{
  "encoder_moe": "top_k",
  "encoder_num_experts": 16,
  "encoder_shared_expert": true,
  "encoder_layers": 8,
  "encoder_kernel_size": 3,
  "decoder_mlp_ratio": 4,
  "decoder_head_dim": 32,
  "decay_fraction": 0.3
}
Rows from block 5 of the audio encoder of a small encoder-decoder audio transcriber, named by matrix and row number. Rows with one number within an expert belong to one neuron, the router's apart. Each number is 50 + 12 x the weight over its row's rms, rounded and kept within 0 to 99. All counts start at 0.
After each expert's rows are labels from the 100 clips, of 14976, where the router gives the expert most weight on average: "loudest band" is the band of the loudest frequency at the time of the peak. Only what is clearly more common there than usual is listed. The data: read English sentences (LibriTTS-R).
# router: router (encoder.blocks.5.mlp.router.weight, 16x128, trained with AdamW), inputs 64-127
# gate: expert gate (encoder.blocks.5.mlp.gate, 16x128x128), inputs 64-127
# up: expert up (encoder.blocks.5.mlp.up, 16x128x128), inputs 64-127
# down: expert down (encoder.blocks.5.mlp.down, 16x128x128, transposed), outputs 64-127

# expert 13
router.13:61 55 34 61 50 41 54 60 37 21 53 29 56 50 59 36 45 54 35 76 46 40 37 64 32 61 54 50 56 58 47 59 48 32 37 40 54 61 47 49 48 66 49 51 72 24 55 40 40 28 48 63 56 39 51 43 45 54 40 49 65 39 49 53
gate.0:41 76 51 48 31 71 45 63 60 44 41 44 62 40 49 58 39 27 58 37 71 48 70 64 72 28 27 30 54 34 59 57 55 57 47 55 41 36 36 62 46 47 47 75 59 49 37 39 60 57 60 50 50 43 47 38 69 47 53 57 54 35 33 47
up.0:67 39 47 48 45 30 52 22 34 68 54 61 48 48 53 36 43 71 34 60 33 49 42 43 37 79 69 76 64 60 51 56 41 42 62 56 45 62 81 47 41 62 61 32 58 69 57 53 47 50 35 50 51 53 40 54 34 62 56 51 38 52 52 53
down.0:31 58 58 69 33 71 66 61 52 45 68 49 44 47 35 46 45 34 66 46 44 57 40 49 34 45 68 54 66 53 27 48 54 63 59 31 31 54 39 42 53 61 76 61 77 34 41 45 44 47 45 55 35 65 52 67 55 56 55 35 48 42 47 32
gate.1:43 37 51 37 47 44 50 56 59 56 30 50 49 41 60 54 65 42 42 32 66 63 27 67 75 70 62 60 53 65 44 52 45 50 34 39 59 50 39 52 56 68 62 54 66 27 48 65 37 58 27 62 55 35 75 62 48 56 60 46 42 46 53 62
up.1:63 55 69 74 35 70 45 30 48 57 47 47 29 36 52 49 45 39 53 35 66 40 56 52 37 39 66 73 60 60 53 46 44 38 63 51 56 48 40 31 53 47 14 37 60 56 43 39 54 39 47 45 47 42 47 60 66 28 40 50 70 29 26 40
down.1:45 44 53 58 45 66 54 40 34 56 52 54 52 47 70 28 51 39 38 43 53 48 43 32 50 56 43 38 28 62 48 54 28 49 44 76 36 45 49 62 60 56 40 44 64 59 59 52 67 54 49 56 29 66 54 59 58 54 19 40 53 45 39 30
loudest band: 500 to 1000 Hz

# expert 14
router.14:40 35 57 44 35 35 34 46 34 67 64 53 41 37 36 39 47 36 67 50 50 26 24 66 44 26 67 44 47 61 32 32 48 62 47 33 53 51 35 48 42 52 49 61 33 66 67 54 58 51 53 49 69 57 70 36 55 70 36 49 43 50 51 51
gate.0:65 24 55 43 40 37 47 43 43 30 40 39 60 36 63 65 32 70 57 54 55 33 42 29 38 34 58 38 32 59 42 65 43 43 57 60 28 35 44 55 60 66 62 44 48 56 58 71 53 75 48 69 49 54 40 42 41 55 30 34 61 59 59 48
up.0:47 53 39 54 70 52 59 58 55 45 51 48 30 51 18 58 45 65 45 46 52 57 37 53 39 48 39 50 61 64 50 49 74 35 41 46 78 46 68 40 40 45 43 44 38 49 68 50 61 36 55 67 46 52 53 40 56 43 64 32 52 28 61 51
down.0:47 60 39 56 38 49 59 45 42 54 36 52 42 50 49 40 73 47 64 40 58 61 60 24 43 49 42 57 32 41 53 58 35 48 72 63 38 38 57 49 52 19 42 47 50 65 31 66 33 61 41 54 57 44 29 48 77 63 77 37 37 44 30 55
gate.1:56 20 51 51 46 57 57 56 45 48 32 54 43 39 38 39 44 38 50 24 44 46 70 51 43 57 58 63 47 65 69 40 51 48 44 53 49 44 49 55 50 50 34 36 66 60 59 52 56 74 67 21 69 46 17 53 48 47 42 52 48 34 58 63
up.1:65 76 50 55 63 37 52 41 51 33 57 59 64 55 58 51 52 48 53 56 57 69 58 50 71 69 24 27 66 55 50 53 38 59 52 57 44 56 57 25 57 64 72 62 43 51 46 46 56 51 29 61 27 50 53 70 53 56 60 53 37 52 48 50
down.1:61 70 39 42 48 49 42 57 34 49 55 61 33 42 47 61 38 50 31 51 39 59 69 41 52 53 45 47 62 59 55 44 50 50 57 31 28 72 46 72 52 32 49 36 42 54 42 57 76 42 57 67 61 41 55 41 45 48 44 57 48 38 35 32
loudest band: 250 to 500 Hz; 500 to 1000 Hz

# expert 5
router.5:39 55 31 29 56 36 51 69 56 46 40 52 56 43 46 56 25 38 65 50 21 59 53 55 60 55 54 56 41 67 45 37 65 39 51 51 50 29 59 66 36 45 72 44 41 30 66 52 54 60 65 46 61 53 50 40 49 42 53 52 45 37 78 51
gate.0:40 62 52 50 52 48 50 26 71 53 58 52 62 42 68 40 48 41 46 66 27 32 37 47 71 47 60 41 53 37 56 43 35 60 75 52 70 74 47 49 63 47 64 54 48 50 35 56 48 64 56 52 52 51 73 60 59 27 41 34 33 55 60 36
up.0:14 32 56 55 64 56 36 27 52 31 43 50 54 36 51 52 46 55 48 55 64 75 33 45 43 27 53 71 52 52 33 49 39 41 52 36 60 66 45 37 51 48 53 69 45 53 52 43 76 58 51 62 69 38 60 45 81 56 47 39 42 40 59 42
down.0:47 36 47 51 51 42 85 40 46 40 28 34 44 79 41 54 62 27 60 44 41 36 69 58 46 48 36 53 58 52 59 40 55 68 47 57 65 57 54 58 65 42 57 38 52 45 41 56 69 54 57 65 27 65 31 25 60 54 37 81 55 57 43 47
gate.1:45 34 56 38 57 31 54 39 41 47 52 48 44 42 37 70 51 65 57 63 61 57 47 33 55 54 60 40 51 41 64 41 53 34 51 79 57 35 40 65 42 41 60 65 42 61 67 73 54 46 64 23 44 60 46 58 25 67 48 38 60 59 47 60
up.1:52 58 64 27 53 31 52 60 41 61 68 31 62 48 54 48 58 55 63 62 53 79 46 43 52 38 48 54 40 49 51 53 60 64 42 77 48 43 52 67 37 38 45 62 50 65 76 67 41 62 60 51 50 59 70 52 51 59 53 34 50 54 55 52
down.1:44 48 50 45 56 54 57 57 36 45 49 51 69 50 54 50 74 34 63 56 47 67 49 35 67 28 61 43 55 67 44 54 30 38 35 35 72 62 43 43 42 49 58 40 33 45 66 48 55 70 46 52 18 62 44 45 53 65 29 36 31 56 48 82
loudest band: 2000 to 4000 Hz

# expert 12
router.12:39 39 54 69 60 37 48 59 54 51 49 35 53 34 53 39 31 55 62 47 33 31 27 68 30 57 68 61 43 70 31 39 61 59 51 44 36 53 49 63 36 61 54 52 40 45 69 36 50 56 37 64 67 43 52 28 68 56 40 60 60 53 69 45
gate.0:53 59 34 47 37 48 43 61 32 61 52 42 50 51 86 78 55 40 31 48 47 66 58 55 50 42 53 60 27 66 47 65 71 34 70 60 43 42 16 61 48 64 46 39 49 55 52 55 61 52 53 54 80 52 68 51 48 35 55 66 51 64 51 53
up.0:25 48 63 44 40 49 41 64 53 37 56 29 37 63 57 47 44 59 43 56 43 34 41 30 55 52 50 68 65 56 55 46 40 70 41 56 71 54 52 47 42 45 26 60 38 47 75 51 23 55 65 52 66 54 53 52 61 35 48 53 53 52 36 40
down.0:73 49 61 43 68 60 44 40 65 53 62 57 41 63 61 50 48 63 46 51 56 45 28 56 37 39 68 57 75 53 41 67 61 36 67 56 61 45 44 49 39 45 31 66 49 59 44 59 54 38 52 48 49 65 77 43 59 40 56 55 44 47 55 49
gate.1:34 48 42 34 29 49 58 38 55 55 41 42 45 45 62 41 62 52 67 77 45 38 32 71 37 43 75 43 42 52 58 51 25 47 51 55 49 50 60 56 46 62 49 38 50 41 55 01 57 57 41 51 56 52 40 62 84 64 44 57 32 55 39 57
up.1:44 40 26 41 48 42 64 41 61 59 44 46 47 51 55 34 86 43 63 63 45 29 28 62 46 50 65 40 46 54 48 47 25 47 63 41 50 47 49 57 56 59 48 43 59 47 57 07 55 59 41 57 55 71 45 61 62 60 44 61 38 41 39 43
down.1:43 66 53 54 59 29 45 43 45 38 49 41 63 74 49 46 29 67 49 51 37 66 59 49 55 48 41 51 63 40 53 43 47 34 45 45 69 36 29 59 34 61 58 46 82 50 66 52 35 59 58 49 51 43 40 54 43 52 56 50 47 47 63 67
loudest band: 500 to 1000 Hz

# expert 7
router.7:39 31 28 57 68 55 53 61 35 54 44 62 32 44 64 51 49 31 56 45 35 33 54 56 37 61 67 66 32 64 42 42 33 61 43 61 41 53 44 54 29 55 75 47 42 53 67 41 45 50 57 51 66 46 43 41 55 43 48 76 63 44 65 48
gate.0:33 47 62 62 69 52 37 37 42 58 59 56 69 67 44 38 68 50 60 68 45 60 32 47 58 37 36 45 54 51 52 70 69 31 65 45 48 71 39 59 68 32 53 48 36 56 52 42 54 58 59 64 31 50 48 40 64 58 53 64 55 50 51 51
up.0:41 57 58 43 47 57 46 35 45 57 56 47 59 79 60 38 63 50 62 66 41 61 54 32 39 40 43 49 56 32 37 58 63 50 66 35 55 60 37 61 57 34 45 54 43 52 45 38 47 55 52 61 21 64 33 39 67 54 55 69 49 57 48 59
down.0:53 56 57 33 45 40 33 57 50 31 39 44 46 63 63 53 63 52 50 40 43 44 47 51 50 40 55 54 68 64 37 64 31 37 38 60 45 54 48 85 40 44 60 40 35 50 55 46 45 42 47 46 45 53 39 37 46 41 48 34 48 56 44 49
gate.1:40 49 75 60 39 54 34 27 50 50 39 39 32 54 64 33 43 56 53 64 38 71 42 49 53 53 57 60 46 39 42 58 23 55 37 45 54 42 34 53 57 59 44 49 46 54 47 49 56 42 54 48 46 35 53 62 37 57 47 56 66 67 50 54
up.1:67 46 37 40 52 47 57 58 42 32 67 56 59 53 53 55 67 38 42 41 45 38 74 45 31 58 50 59 63 47 46 53 47 41 70 58 60 65 66 53 52 44 41 46 54 35 46 52 42 57 53 32 59 61 53 39 50 51 67 49 40 41 62 45
down.1:39 62 66 41 54 35 59 38 46 42 59 58 45 52 44 45 45 54 42 57 33 30 79 69 59 45 60 75 65 74 47 60 46 60 78 44 55 48 52 33 59 54 70 50 47 47 44 48 44 40 55 36 23 44 71 63 60 40 52 38 42 57 61 60
loudest band: 250 to 500 Hz; 500 to 1000 Hz

# expert 6
router.6:63 49 58 81 61 61 33 53 51 61 38 70 25 52 44 75 36 54 48 32 26 39 68 52 54 53 22 34 46 63 45 45 49 46 42 40 51 59 68 39 41 38 57 45 49 42 82 49 49 40 40 54 68 70 55 40 59 52 63 43 52 57 37 53
gate.0:34 64 60 65 83 53 62 48 47 70 49 26 60 39 44 67 59 44 57 55 37 25 34 39 66 70 54 54 54 68 34 55 67 62 56 44 42 47 69 53 53 46 67 63 76 42 59 50 54 40 53 65 38 70 35 33 47 33 47 55 40 34 59 27
up.0:61 60 47 55 47 50 37 34 47 25 67 63 52 28 60 54 36 49 44 58 20 49 48 33 58 77 50 56 47 29 62 62 56 46 68 70 75 37 49 62 56 48 55 41 35 36 49 56 33 47 63 64 56 59 51 38 57 30 48 56 48 37 45 47
down.0:43 27 56 45 46 66 46 47 56 56 37 38 58 51 55 58 65 59 62 39 59 63 45 39 47 49 52 58 52 32 57 73 63 42 56 37 33 42 54 50 66 56 37 62 54 68 43 53 36 61 57 59 60 42 28 58 47 46 59 65 34 44 33 31
gate.1:64 39 66 62 53 70 50 51 52 70 47 48 81 49 34 49 69 65 36 38 49 54 43 57 63 56 46 34 55 42 75 62 53 56 58 53 58 60 48 43 49 43 56 49 66 52 49 46 55 46 45 56 21 42 69 59 47 57 44 46 57 57 55 46
up.1:47 48 75 45 70 49 50 59 48 52 68 60 79 44 46 59 48 47 60 57 57 50 50 49 59 51 34 36 49 67 53 53 42 48 25 60 48 53 68 19 49 56 54 46 59 47 47 40 51 47 53 63 46 25 77 72 43 44 56 41 53 44 52 28
down.1:53 53 33 50 24 48 59 58 48 54 38 46 53 60 73 41 57 34 38 75 53 65 37 38 45 57 60 45 47 67 37 59 55 47 47 47 46 27 27 46 54 40 56 49 40 45 49 62 39 69 53 65 46 66 31 49 73 43 62 60 43 46 61 45
loudest band: 250 to 500 Hz

# expert 15
router.15:22 61 52 55 36 68 62 39 48 37 32 62 57 43 53 73 50 70 54 56 15 39 55 69 39 63 50 69 35 48 57 42 39 50 55 43 43 75 58 43 29 62 49 60 63 38 66 52 47 62 64 36 72 58 36 38 43 34 44 55 63 40 53 56
gate.0:38 49 47 51 62 52 63 45 54 49 49 53 77 52 30 56 27 57 59 50 50 22 68 31 59 43 52 32 49 55 45 54 57 51 38 23 42 63 52 79 51 19 38 65 57 38 46 56 53 59 53 63 58 51 46 74 55 30 56 26 59 56 63 51
up.0:46 48 51 41 51 66 70 60 66 68 51 55 37 55 46 48 73 67 38 35 35 38 58 44 50 37 47 42 70 44 32 53 39 47 62 45 77 39 52 61 48 38 34 52 42 49 34 51 43 52 73 47 56 52 70 57 36 73 39 61 32 47 55 52
down.0:41 56 69 53 56 26 51 82 60 34 39 48 51 51 65 40 53 63 63 29 46 58 56 57 62 60 66 37 60 44 62 61 45 47 67 55 42 31 42 63 41 55 54 32 46 38 55 47 78 36 46 69 29 74 59 27 54 46 71 57 36 40 58 53
gate.1:43 29 46 55 64 52 51 51 55 67 51 60 57 58 15 60 66 33 43 72 42 61 50 69 44 56 44 37 24 52 37 65 57 49 29 50 49 60 63 36 39 72 34 34 43 60 54 58 42 32 41 59 39 45 42 47 45 61 32 52 34 40 38 21
up.1:59 51 35 40 50 43 58 38 64 57 52 42 57 45 25 45 62 52 56 78 53 44 33 64 51 54 48 53 34 61 35 52 57 44 34 63 62 61 65 35 43 68 48 40 39 31 49 47 38 43 51 59 39 52 49 46 47 85 47 50 37 29 34 41
down.1:56 61 22 52 47 43 50 74 56 48 50 71 41 40 59 49 55 57 53 39 52 53 44 38 65 68 54 52 43 57 38 32 39 50 46 43 55 39 53 68 55 51 41 62 42 64 62 32 66 51 59 57 46 49 50 30 59 61 44 74 50 32 73 76
loudest band: 4000 to 8000 Hz

# expert 0
router.0:48 48 41 59 70 49 42 44 58 29 45 45 71 30 61 46 57 59 61 45 13 53 57 27 54 63 22 62 53 72 48 37 60 34 48 51 47 55 56 71 51 42 66 56 61 50 55 56 55 54 60 56 68 53 29 32 49 49 57 53 48 57 35 50
gate.0:53 43 54 24 56 54 37 39 29 47 39 70 52 64 41 56 73 63 40 47 39 56 31 48 49 70 51 42 48 64 55 56 55 55 49 56 40 51 62 60 63 49 74 43 50 67 52 69 51 75 45 73 32 49 33 64 60 50 45 70 56 58 36 60
up.0:48 39 29 46 62 32 58 68 49 33 51 42 71 68 55 46 49 51 48 55 50 33 49 53 57 23 32 55 40 31 32 69 45 54 57 49 48 32 31 50 56 65 63 54 39 34 46 52 44 53 43 52 55 33 63 67 52 66 57 45 38 45 46 73
down.0:35 66 64 44 75 55 44 36 47 44 53 53 54 41 55 35 53 39 58 53 50 57 47 36 54 61 33 53 35 61 35 38 57 59 33 47 37 35 68 41 70 59 26 55 69 42 44 34 46 39 46 67 38 47 61 36 84 32 50 83 42 39 47 57
gate.1:58 41 49 40 64 67 55 32 43 48 53 49 58 48 65 48 46 50 45 75 39 59 63 43 51 42 61 51 60 41 44 64 54 59 57 71 54 52 52 35 63 55 60 42 33 44 49 64 48 45 52 68 65 56 33 35 43 64 57 57 43 52 79 37
up.1:35 55 69 41 60 34 47 36 54 39 44 47 40 65 61 44 36 40 43 49 73 50 35 28 56 55 61 44 65 34 50 67 63 55 52 40 60 53 53 54 62 48 35 87 48 54 36 58 40 56 65 34 39 59 43 35 57 34 30 57 37 63 35 58
down.1:61 54 52 56 35 63 44 46 52 49 51 42 62 51 46 41 23 76 63 46 43 51 58 42 53 55 69 38 40 44 43 51 15 64 50 36 52 34 41 61 62 52 28 56 64 59 34 40 50 52 45 82 54 49 39 55 66 78 68 66 38 47 53 48
loudest band: 250 to 500 Hz

# expert 2
router.2:55 42 42 53 42 59 46 26 45 58 31 62 53 40 58 58 38 28 54 44 18 67 69 69 48 55 57 49 27 46 38 61 50 70 38 73 46 42 56 47 42 56 60 53 24 44 66 61 55 50 40 51 67 54 49 52 70 54 43 40 68 56 31 47
gate.0:45 46 43 40 55 46 48 48 50 44 32 44 35 55 69 75 54 40 52 67 41 68 48 59 60 50 30 45 70 63 65 63 55 52 61 61 32 69 42 57 46 58 57 37 47 68 44 52 44 41 51 43 45 60 45 40 35 27 53 56 60 58 43 54
up.0:64 58 57 66 36 47 56 46 39 51 69 57 37 31 41 27 58 47 50 49 66 33 52 37 30 46 68 58 35 42 41 64 52 60 24 38 73 44 66 52 65 42 51 56 37 37 57 53 61 61 68 62 28 20 64 46 71 71 58 37 43 47 63 43
down.0:63 37 31 79 35 36 41 37 28 62 58 55 37 41 36 77 39 38 24 75 34 60 66 40 53 73 61 53 42 47 61 45 58 48 56 57 51 75 45 51 38 42 51 64 49 43 42 55 54 54 50 63 42 43 51 55 68 29 50 59 39 52 58 52
gate.1:37 29 45 62 54 62 52 91 62 49 50 58 35 48 49 55 54 55 49 32 23 42 26 54 52 39 43 57 48 36 56 63 68 67 64 50 62 39 36 36 47 56 61 61 46 31 49 34 47 49 46 49 63 69 42 55 55 36 46 45 41 52 33 48
up.1:40 53 44 57 43 51 55 76 56 64 47 47 63 36 56 55 72 41 60 36 47 35 46 57 47 36 41 50 57 62 56 56 51 54 65 66 45 61 62 47 47 52 45 60 61 60 48 79 53 66 31 48 42 69 41 47 48 39 57 34 34 53 54 43
down.1:53 61 29 40 58 50 35 31 55 52 57 56 59 48 65 58 53 44 42 37 48 66 69 42 59 48 60 52 40 56 57 53 23 59 43 37 32 59 52 57 36 40 73 45 36 52 55 31 54 38 55 49 50 66 51 65 41 75 50 26 60 33 56 65
loudest band: 4000 to 8000 Hz

# expert 4
router.4:26 64 57 52 52 24 55 51 68 45 49 49 62 40 43 37 73 61 54 45 31 60 52 49 48 63 72 48 54 43 57 25 55 68 54 37 35 50 47 41 62 49 35 48 60 66 66 59 39 48 61 55 77 53 35 52 60 47 39 50 51 52 58 52
gate.0:42 53 45 48 42 54 35 56 42 35 37 33 41 37 44 67 56 51 43 69 72 52 57 26 36 50 69 35 38 56 56 32 60 46 32 33 45 56 57 70 22 47 66 36 71 40 48 51 57 65 54 62 48 34 39 38 34 40 54 52 38 45 38 47
up.0:37 55 46 54 54 50 52 57 38 58 54 63 81 66 46 53 49 57 58 29 20 22 41 66 42 64 31 61 64 51 43 58 49 52 68 57 40 70 57 45 55 50 49 45 59 64 52 47 48 41 50 44 40 88 60 55 75 49 48 50 31 57 51 45
down.0:47 58 61 45 47 45 49 59 41 58 49 61 57 54 44 55 57 42 38 42 17 20 51 44 61 71 85 32 45 48 56 54 78 65 51 47 34 42 35 32 44 41 39 63 70 58 50 47 64 66 54 67 44 67 45 57 44 55 51 53 64 71 40 48
gate.1:36 47 69 42 29 52 40 40 41 24 46 44 56 57 70 68 51 52 39 39 35 49 49 47 48 56 33 69 50 46 76 38 42 52 66 62 59 38 41 42 46 47 40 48 51 49 69 37 33 48 67 56 33 38 58 59 58 50 39 38 46 42 26 64
up.1:47 50 66 80 63 44 58 74 45 41 60 23 60 56 49 54 48 58 57 27 66 48 40 76 55 57 57 56 56 63 35 55 51 35 32 50 63 35 34 37 65 80 40 41 43 50 48 35 49 56 36 40 43 52 81 46 50 49 34 44 43 39 42 33
down.1:48 25 45 50 81 52 64 53 48 44 55 33 68 66 39 39 57 37 59 53 47 56 63 35 62 75 45 56 76 65 46 48 51 54 60 68 65 36 57 49 61 34 50 62 62 57 38 63 70 60 43 55 56 38 56 27 44 36 50 44 57 61 65 65
loudest band: 500 to 1000 Hz

# expert 11
router.11:50 54 64 46 62 53 55 47 56 80 65 37 66 32 44 44 76 46 49 69 29 37 34 42 46 46 53 44 41 62 55 51 55 61 48 53 57 57 46 47 72 50 56 57 47 67 30 37 53 57 50 46 68 52 58 48 61 69 51 46 52 46 59 36
gate.0:58 55 51 42 58 51 41 65 75 50 43 66 39 49 53 52 49 58 48 41 44 45 32 68 51 40 70 14 28 47 57 80 69 34 39 38 34 39 37 51 35 46 48 43 47 58 50 67 59 51 35 44 62 60 53 53 51 36 49 47 61 49 28 53
up.0:27 68 39 46 46 71 50 48 43 43 57 54 27 62 54 55 36 41 64 56 72 52 57 43 59 49 41 45 55 35 35 62 49 71 58 49 36 57 66 45 57 48 40 38 27 45 54 49 37 45 68 45 49 69 38 51 52 58 60 46 40 72 40 43
down.0:50 63 29 66 61 59 44 35 64 66 45 55 64 47 48 51 61 40 40 61 53 49 60 63 62 67 28 33 57 69 64 29 38 36 40 47 42 54 65 51 37 59 57 28 41 52 67 55 40 42 58 36 35 54 29 52 47 40 49 62 55 52 64 48
gate.1:36 41 42 45 46 51 52 62 56 61 47 46 45 37 66 62 17 60 47 62 61 58 29 35 24 40 35 65 46 59 49 73 62 61 53 64 57 32 36 47 56 61 53 55 22 41 55 62 41 51 58 59 71 27 51 43 45 52 32 52 54 41 64 61
up.1:63 21 61 67 29 55 66 54 38 47 64 52 58 49 43 43 64 43 50 39 79 27 68 58 57 59 64 68 62 59 30 41 34 62 37 43 48 59 51 48 36 46 39 47 61 39 54 41 42 53 18 46 21 45 43 29 30 56 70 45 40 42 27 33
down.1:67 55 67 51 39 59 28 50 32 56 65 69 51 71 79 44 33 37 56 39 56 62 38 28 55 56 49 50 50 68 32 64 57 09 51 50 34 72 56 46 35 62 61 35 57 46 57 60 38 60 50 54 53 52 50 61 55 56 66 60 75 43 64 55
loudest band: 250 to 500 Hz