From a checkpoint of a small encoder-decoder audio transcriber.
Model: 11.8M parameters, waveform 16khz input, encoder arch convnext, encoder norm layernorm, encoder activation swiglu, encoder moe top_k, encoder num experts 16, encoder layers 8, encoder width 128, decoder width 256, decoder layers 6, decoder norm layernorm_no_bias, decoder activation relu.
Data: trained on read English sentences (LibriTTS-R), 15625 training examples.
Rows from block 2 of the text decoder of a small encoder-decoder audio transcriber, named by matrix and row number. Rows with one number belong to one neuron. Each number is 128 + 32 x the weight over its row's rms, rounded and kept within 0 to 255. All counts start at 0.
After each neuron's rows are labels from the 100 texts, of 14976, where the neuron reaches its highest value: "tokens" is the input token at the peak. Only what is clearly more common there than usual is listed. The data: read English sentences (LibriTTS-R).
# fc1: MLP up (decoder.blocks.2.mlp.fc1.weight, 1024x256), inputs 0-51
# fc2: MLP down (decoder.blocks.2.mlp.fc2.weight, 256x1024, transposed), outputs 0-51

fc1.601 [112 161 134 189 112 149 131 123 167 114 156 125 126 152 116 149 158 151 158  86 151 129 142 199  87 152 180 110 121  91 129 122 111 117 142  71 136 136 161  89 107 160 136 126 139 182 103 129 126 151 173 150]
fc2.601 [ 83 119 106  86 185 138 114 113 164 159 127 104  94 165 146 141 118 101 110 141  92 104  86 122 141 137 102 107  71  77 104  72 141  68 139 157 109 159 124 105 175 147 165 143 149 113 122 120 129 137 148 130]
tokens: "o"; "q"; "f"

fc1.74 [161 117 145 106 116 168 145 147 139 133 137 114 138 166 158 197 124 100 103 135 135  89  52 147 127  56 165 144 120  74 158 149  68 105 131 157 139 129 203 191 144 153 121 180 166 183  84 167 124 121 158 129]
fc2.74 [112 123  46 116  88 123  89 180 150 145  59 151 152 113 143 129 124 100 185 105 125 109 155 104 119 162 134 112 101  91  87 175 113 129 120 127 126 100 127  88 116 130 110 115 126 103 146  72 131 142 142  81]
tokens: "o"

fc1.605 [169 177 104 100 141  57 146 128 142 143 182 132 124 190 103  73 136 137 181 151 100 173  95 154  89 120  89 115 151 144 106 154 115 137 153 152  75  87 148 173  86 129 108 132 126  95 122 132 102 128 167 112]
fc2.605 [145 125 142  85 193 101 115 142  90  98  83 107 143 182 139 160 132 108 152  97 137 132  54 117  79 121 163  69 105 171 122  90 148 157 104 135  80 117  89 173  94 115 149 113 104 210  91 113 102 162 159 151]
tokens: "o"; "m"

fc1.62 [149 138 117 143 102 167 139 100 180 170 124 167 177 116 188 153 124 136 178 142  82 126  31 172 154 164 132 138 149 127 131  95 127 128 124 109 123 128  96 137  91 150 142 184 160 130 108 177 119 177 162 147]
fc2.62 [118 123 117 130 162 102 114 123  75 136 160 144 132 147 116 123 109 117 105 132 120 137  99 140 134 135 105 129 107 104  92 163  68 150 131 133 172 114 106 149  74 114  52  74  58 172 105 108 116 154 162  94]
tokens: "o"; "u"; "m"

fc1.141 [133 144  86 185  84 150 133 151 118 112 122 133 159 139 100 159  82 178 132 138 164 103 165 122 130 173 101 150  92 172 207 135 113 147 176 134 105 122 107 138 158 122 123 161  91 150 118  83 125  84  72  95]
fc2.141 [102 133 174 135 119  83 107 130 123 134 155 148  86 149  90 110 135 131 174 133 151 143 103  95 155 129 158  96 194  82 104 151 106  78 128 107 111 133  95 112 136  70 141 135 137 119  87 114 152 150 163 106]
tokens: "m"; "s"; "p"; "r"

fc1.20 [163  57  55 111 107 118 137 143 141 109 107  79 138 104 107  64 144 149 122  93 128 128 201 133 135 162 131  89 124 126 139 134 139  67 175 171 125 171 109 169 136  99  81  79  76 101 101 109  84 118 129 130]
fc2.20 [139 183 137 139 161 153 119  90 109  82 183 117 135 134  98 138 125  78 159 130  72 140 119 149 110 136  99 136 107  41 103 137 103 172 186 127 122 144 130 144 118 109 155 190  94 127 129  85 154 131 133  66]
tokens: "m"; "f"; "b"; "p"

fc1.341 [138 103 114 134 107  74 156 132  86 113 163  85 146 147 138 210 158  92 204 107 114  85 121 139 142 118 165 123 145 136  84  96  40 128 107 129 217 152 115 112 140 112 104 123 143  64 120 142  83 135 122 159]
fc2.341 [150 144 143 109 142  88  98  71 157 147  65 127 100 122  89  96 136 195 110 121  92 154 154 166 151 121  99 129 166 127 160 153 145 144 134  82 123 157 128 141 149 174  71 103 104 123 151 169 162  94 146  77]
tokens: "m"; "z"; "'"; "b"

fc1.413 [ 87 149 162 127 117 105 199 140 143 107 169  80 135 110 130 170 181 121 151  67 130 112  92 171 102 134 117 108 200 134 136 168 135 190  88 170  74 153 106 169 172  77 107 134  88 117 159 145  86  83 113 105]
fc2.413 [173 118 138 101  96 129  95  56 131  87 159 146 102 141 122 115 137 111 138  70 130 144 137  99 219 141  96 141  91  84 192 170  96  89 136  89 119 137 118 181  85 106 190 157 110 101  88 150 140 188 127 133]
tokens: "m"; "l"

fc1.635 [154 138 107 150 100  70 170  66 121 142 192 116 133 101 155 129 150 149 150  82  76 105 145 164  97 145 121 115  97 155 116 123 164 127 182 166  52  79 114 105  90 145 130 112 166 161 125 124 142  98 142 112]
fc2.635 [179 123 141 108 122 128 154 165 108  94 149 149 124 153 147 205  72 190 186 165 111 120 157 101 188  71 132 192  79  90 141 175 133  84 129 155 171  65 108 122 154  74 112 141 124 100 189 150 144 111 122 107]
tokens: "m"; "t"

fc1.400 [152  87 194 157 111 119 175 102 123 112 113 107 197  93 103 129 177 161 139 121 131 171 113 153 152 161 135 107 116 110  68 102 139  51 113 105 104 173 111 114 133 104 137  90 169 154 132  85 102 145 157  99]
fc2.400 [215 159 158 147 139 106 142 102 168 162 177 161 106 132  36 128 123 190 150 115 156 112 111 134 179 113 150 143 138 129 183  84 151 119 128 170 112 107 115 101 155 165 164 138 146 177 137 169 145 119 121 186]
tokens: "o"; "l"

fc1.107 [201 123 164 112 147 113 103 108 128 216 143 133 159 129 110 161 117 143 177 134 133 122 142 162 110  93  87  99 126 113 167 168 103 120 169 122 191  89 118 148 143 162 153 143 208 129  80 163 146  88 152 105]
fc2.107 [116  89 109 148 148 156 104 159  91 102 139 130 140 133  95 136 114 135 155 183 143 123 158 148 185 179 136 104 115 119 174  58 113 198 102 157 136 174  86 101  94 163 133 179 122 128 127  77 174 125  94 179]
tokens: "m"; "p"; "n"; "a"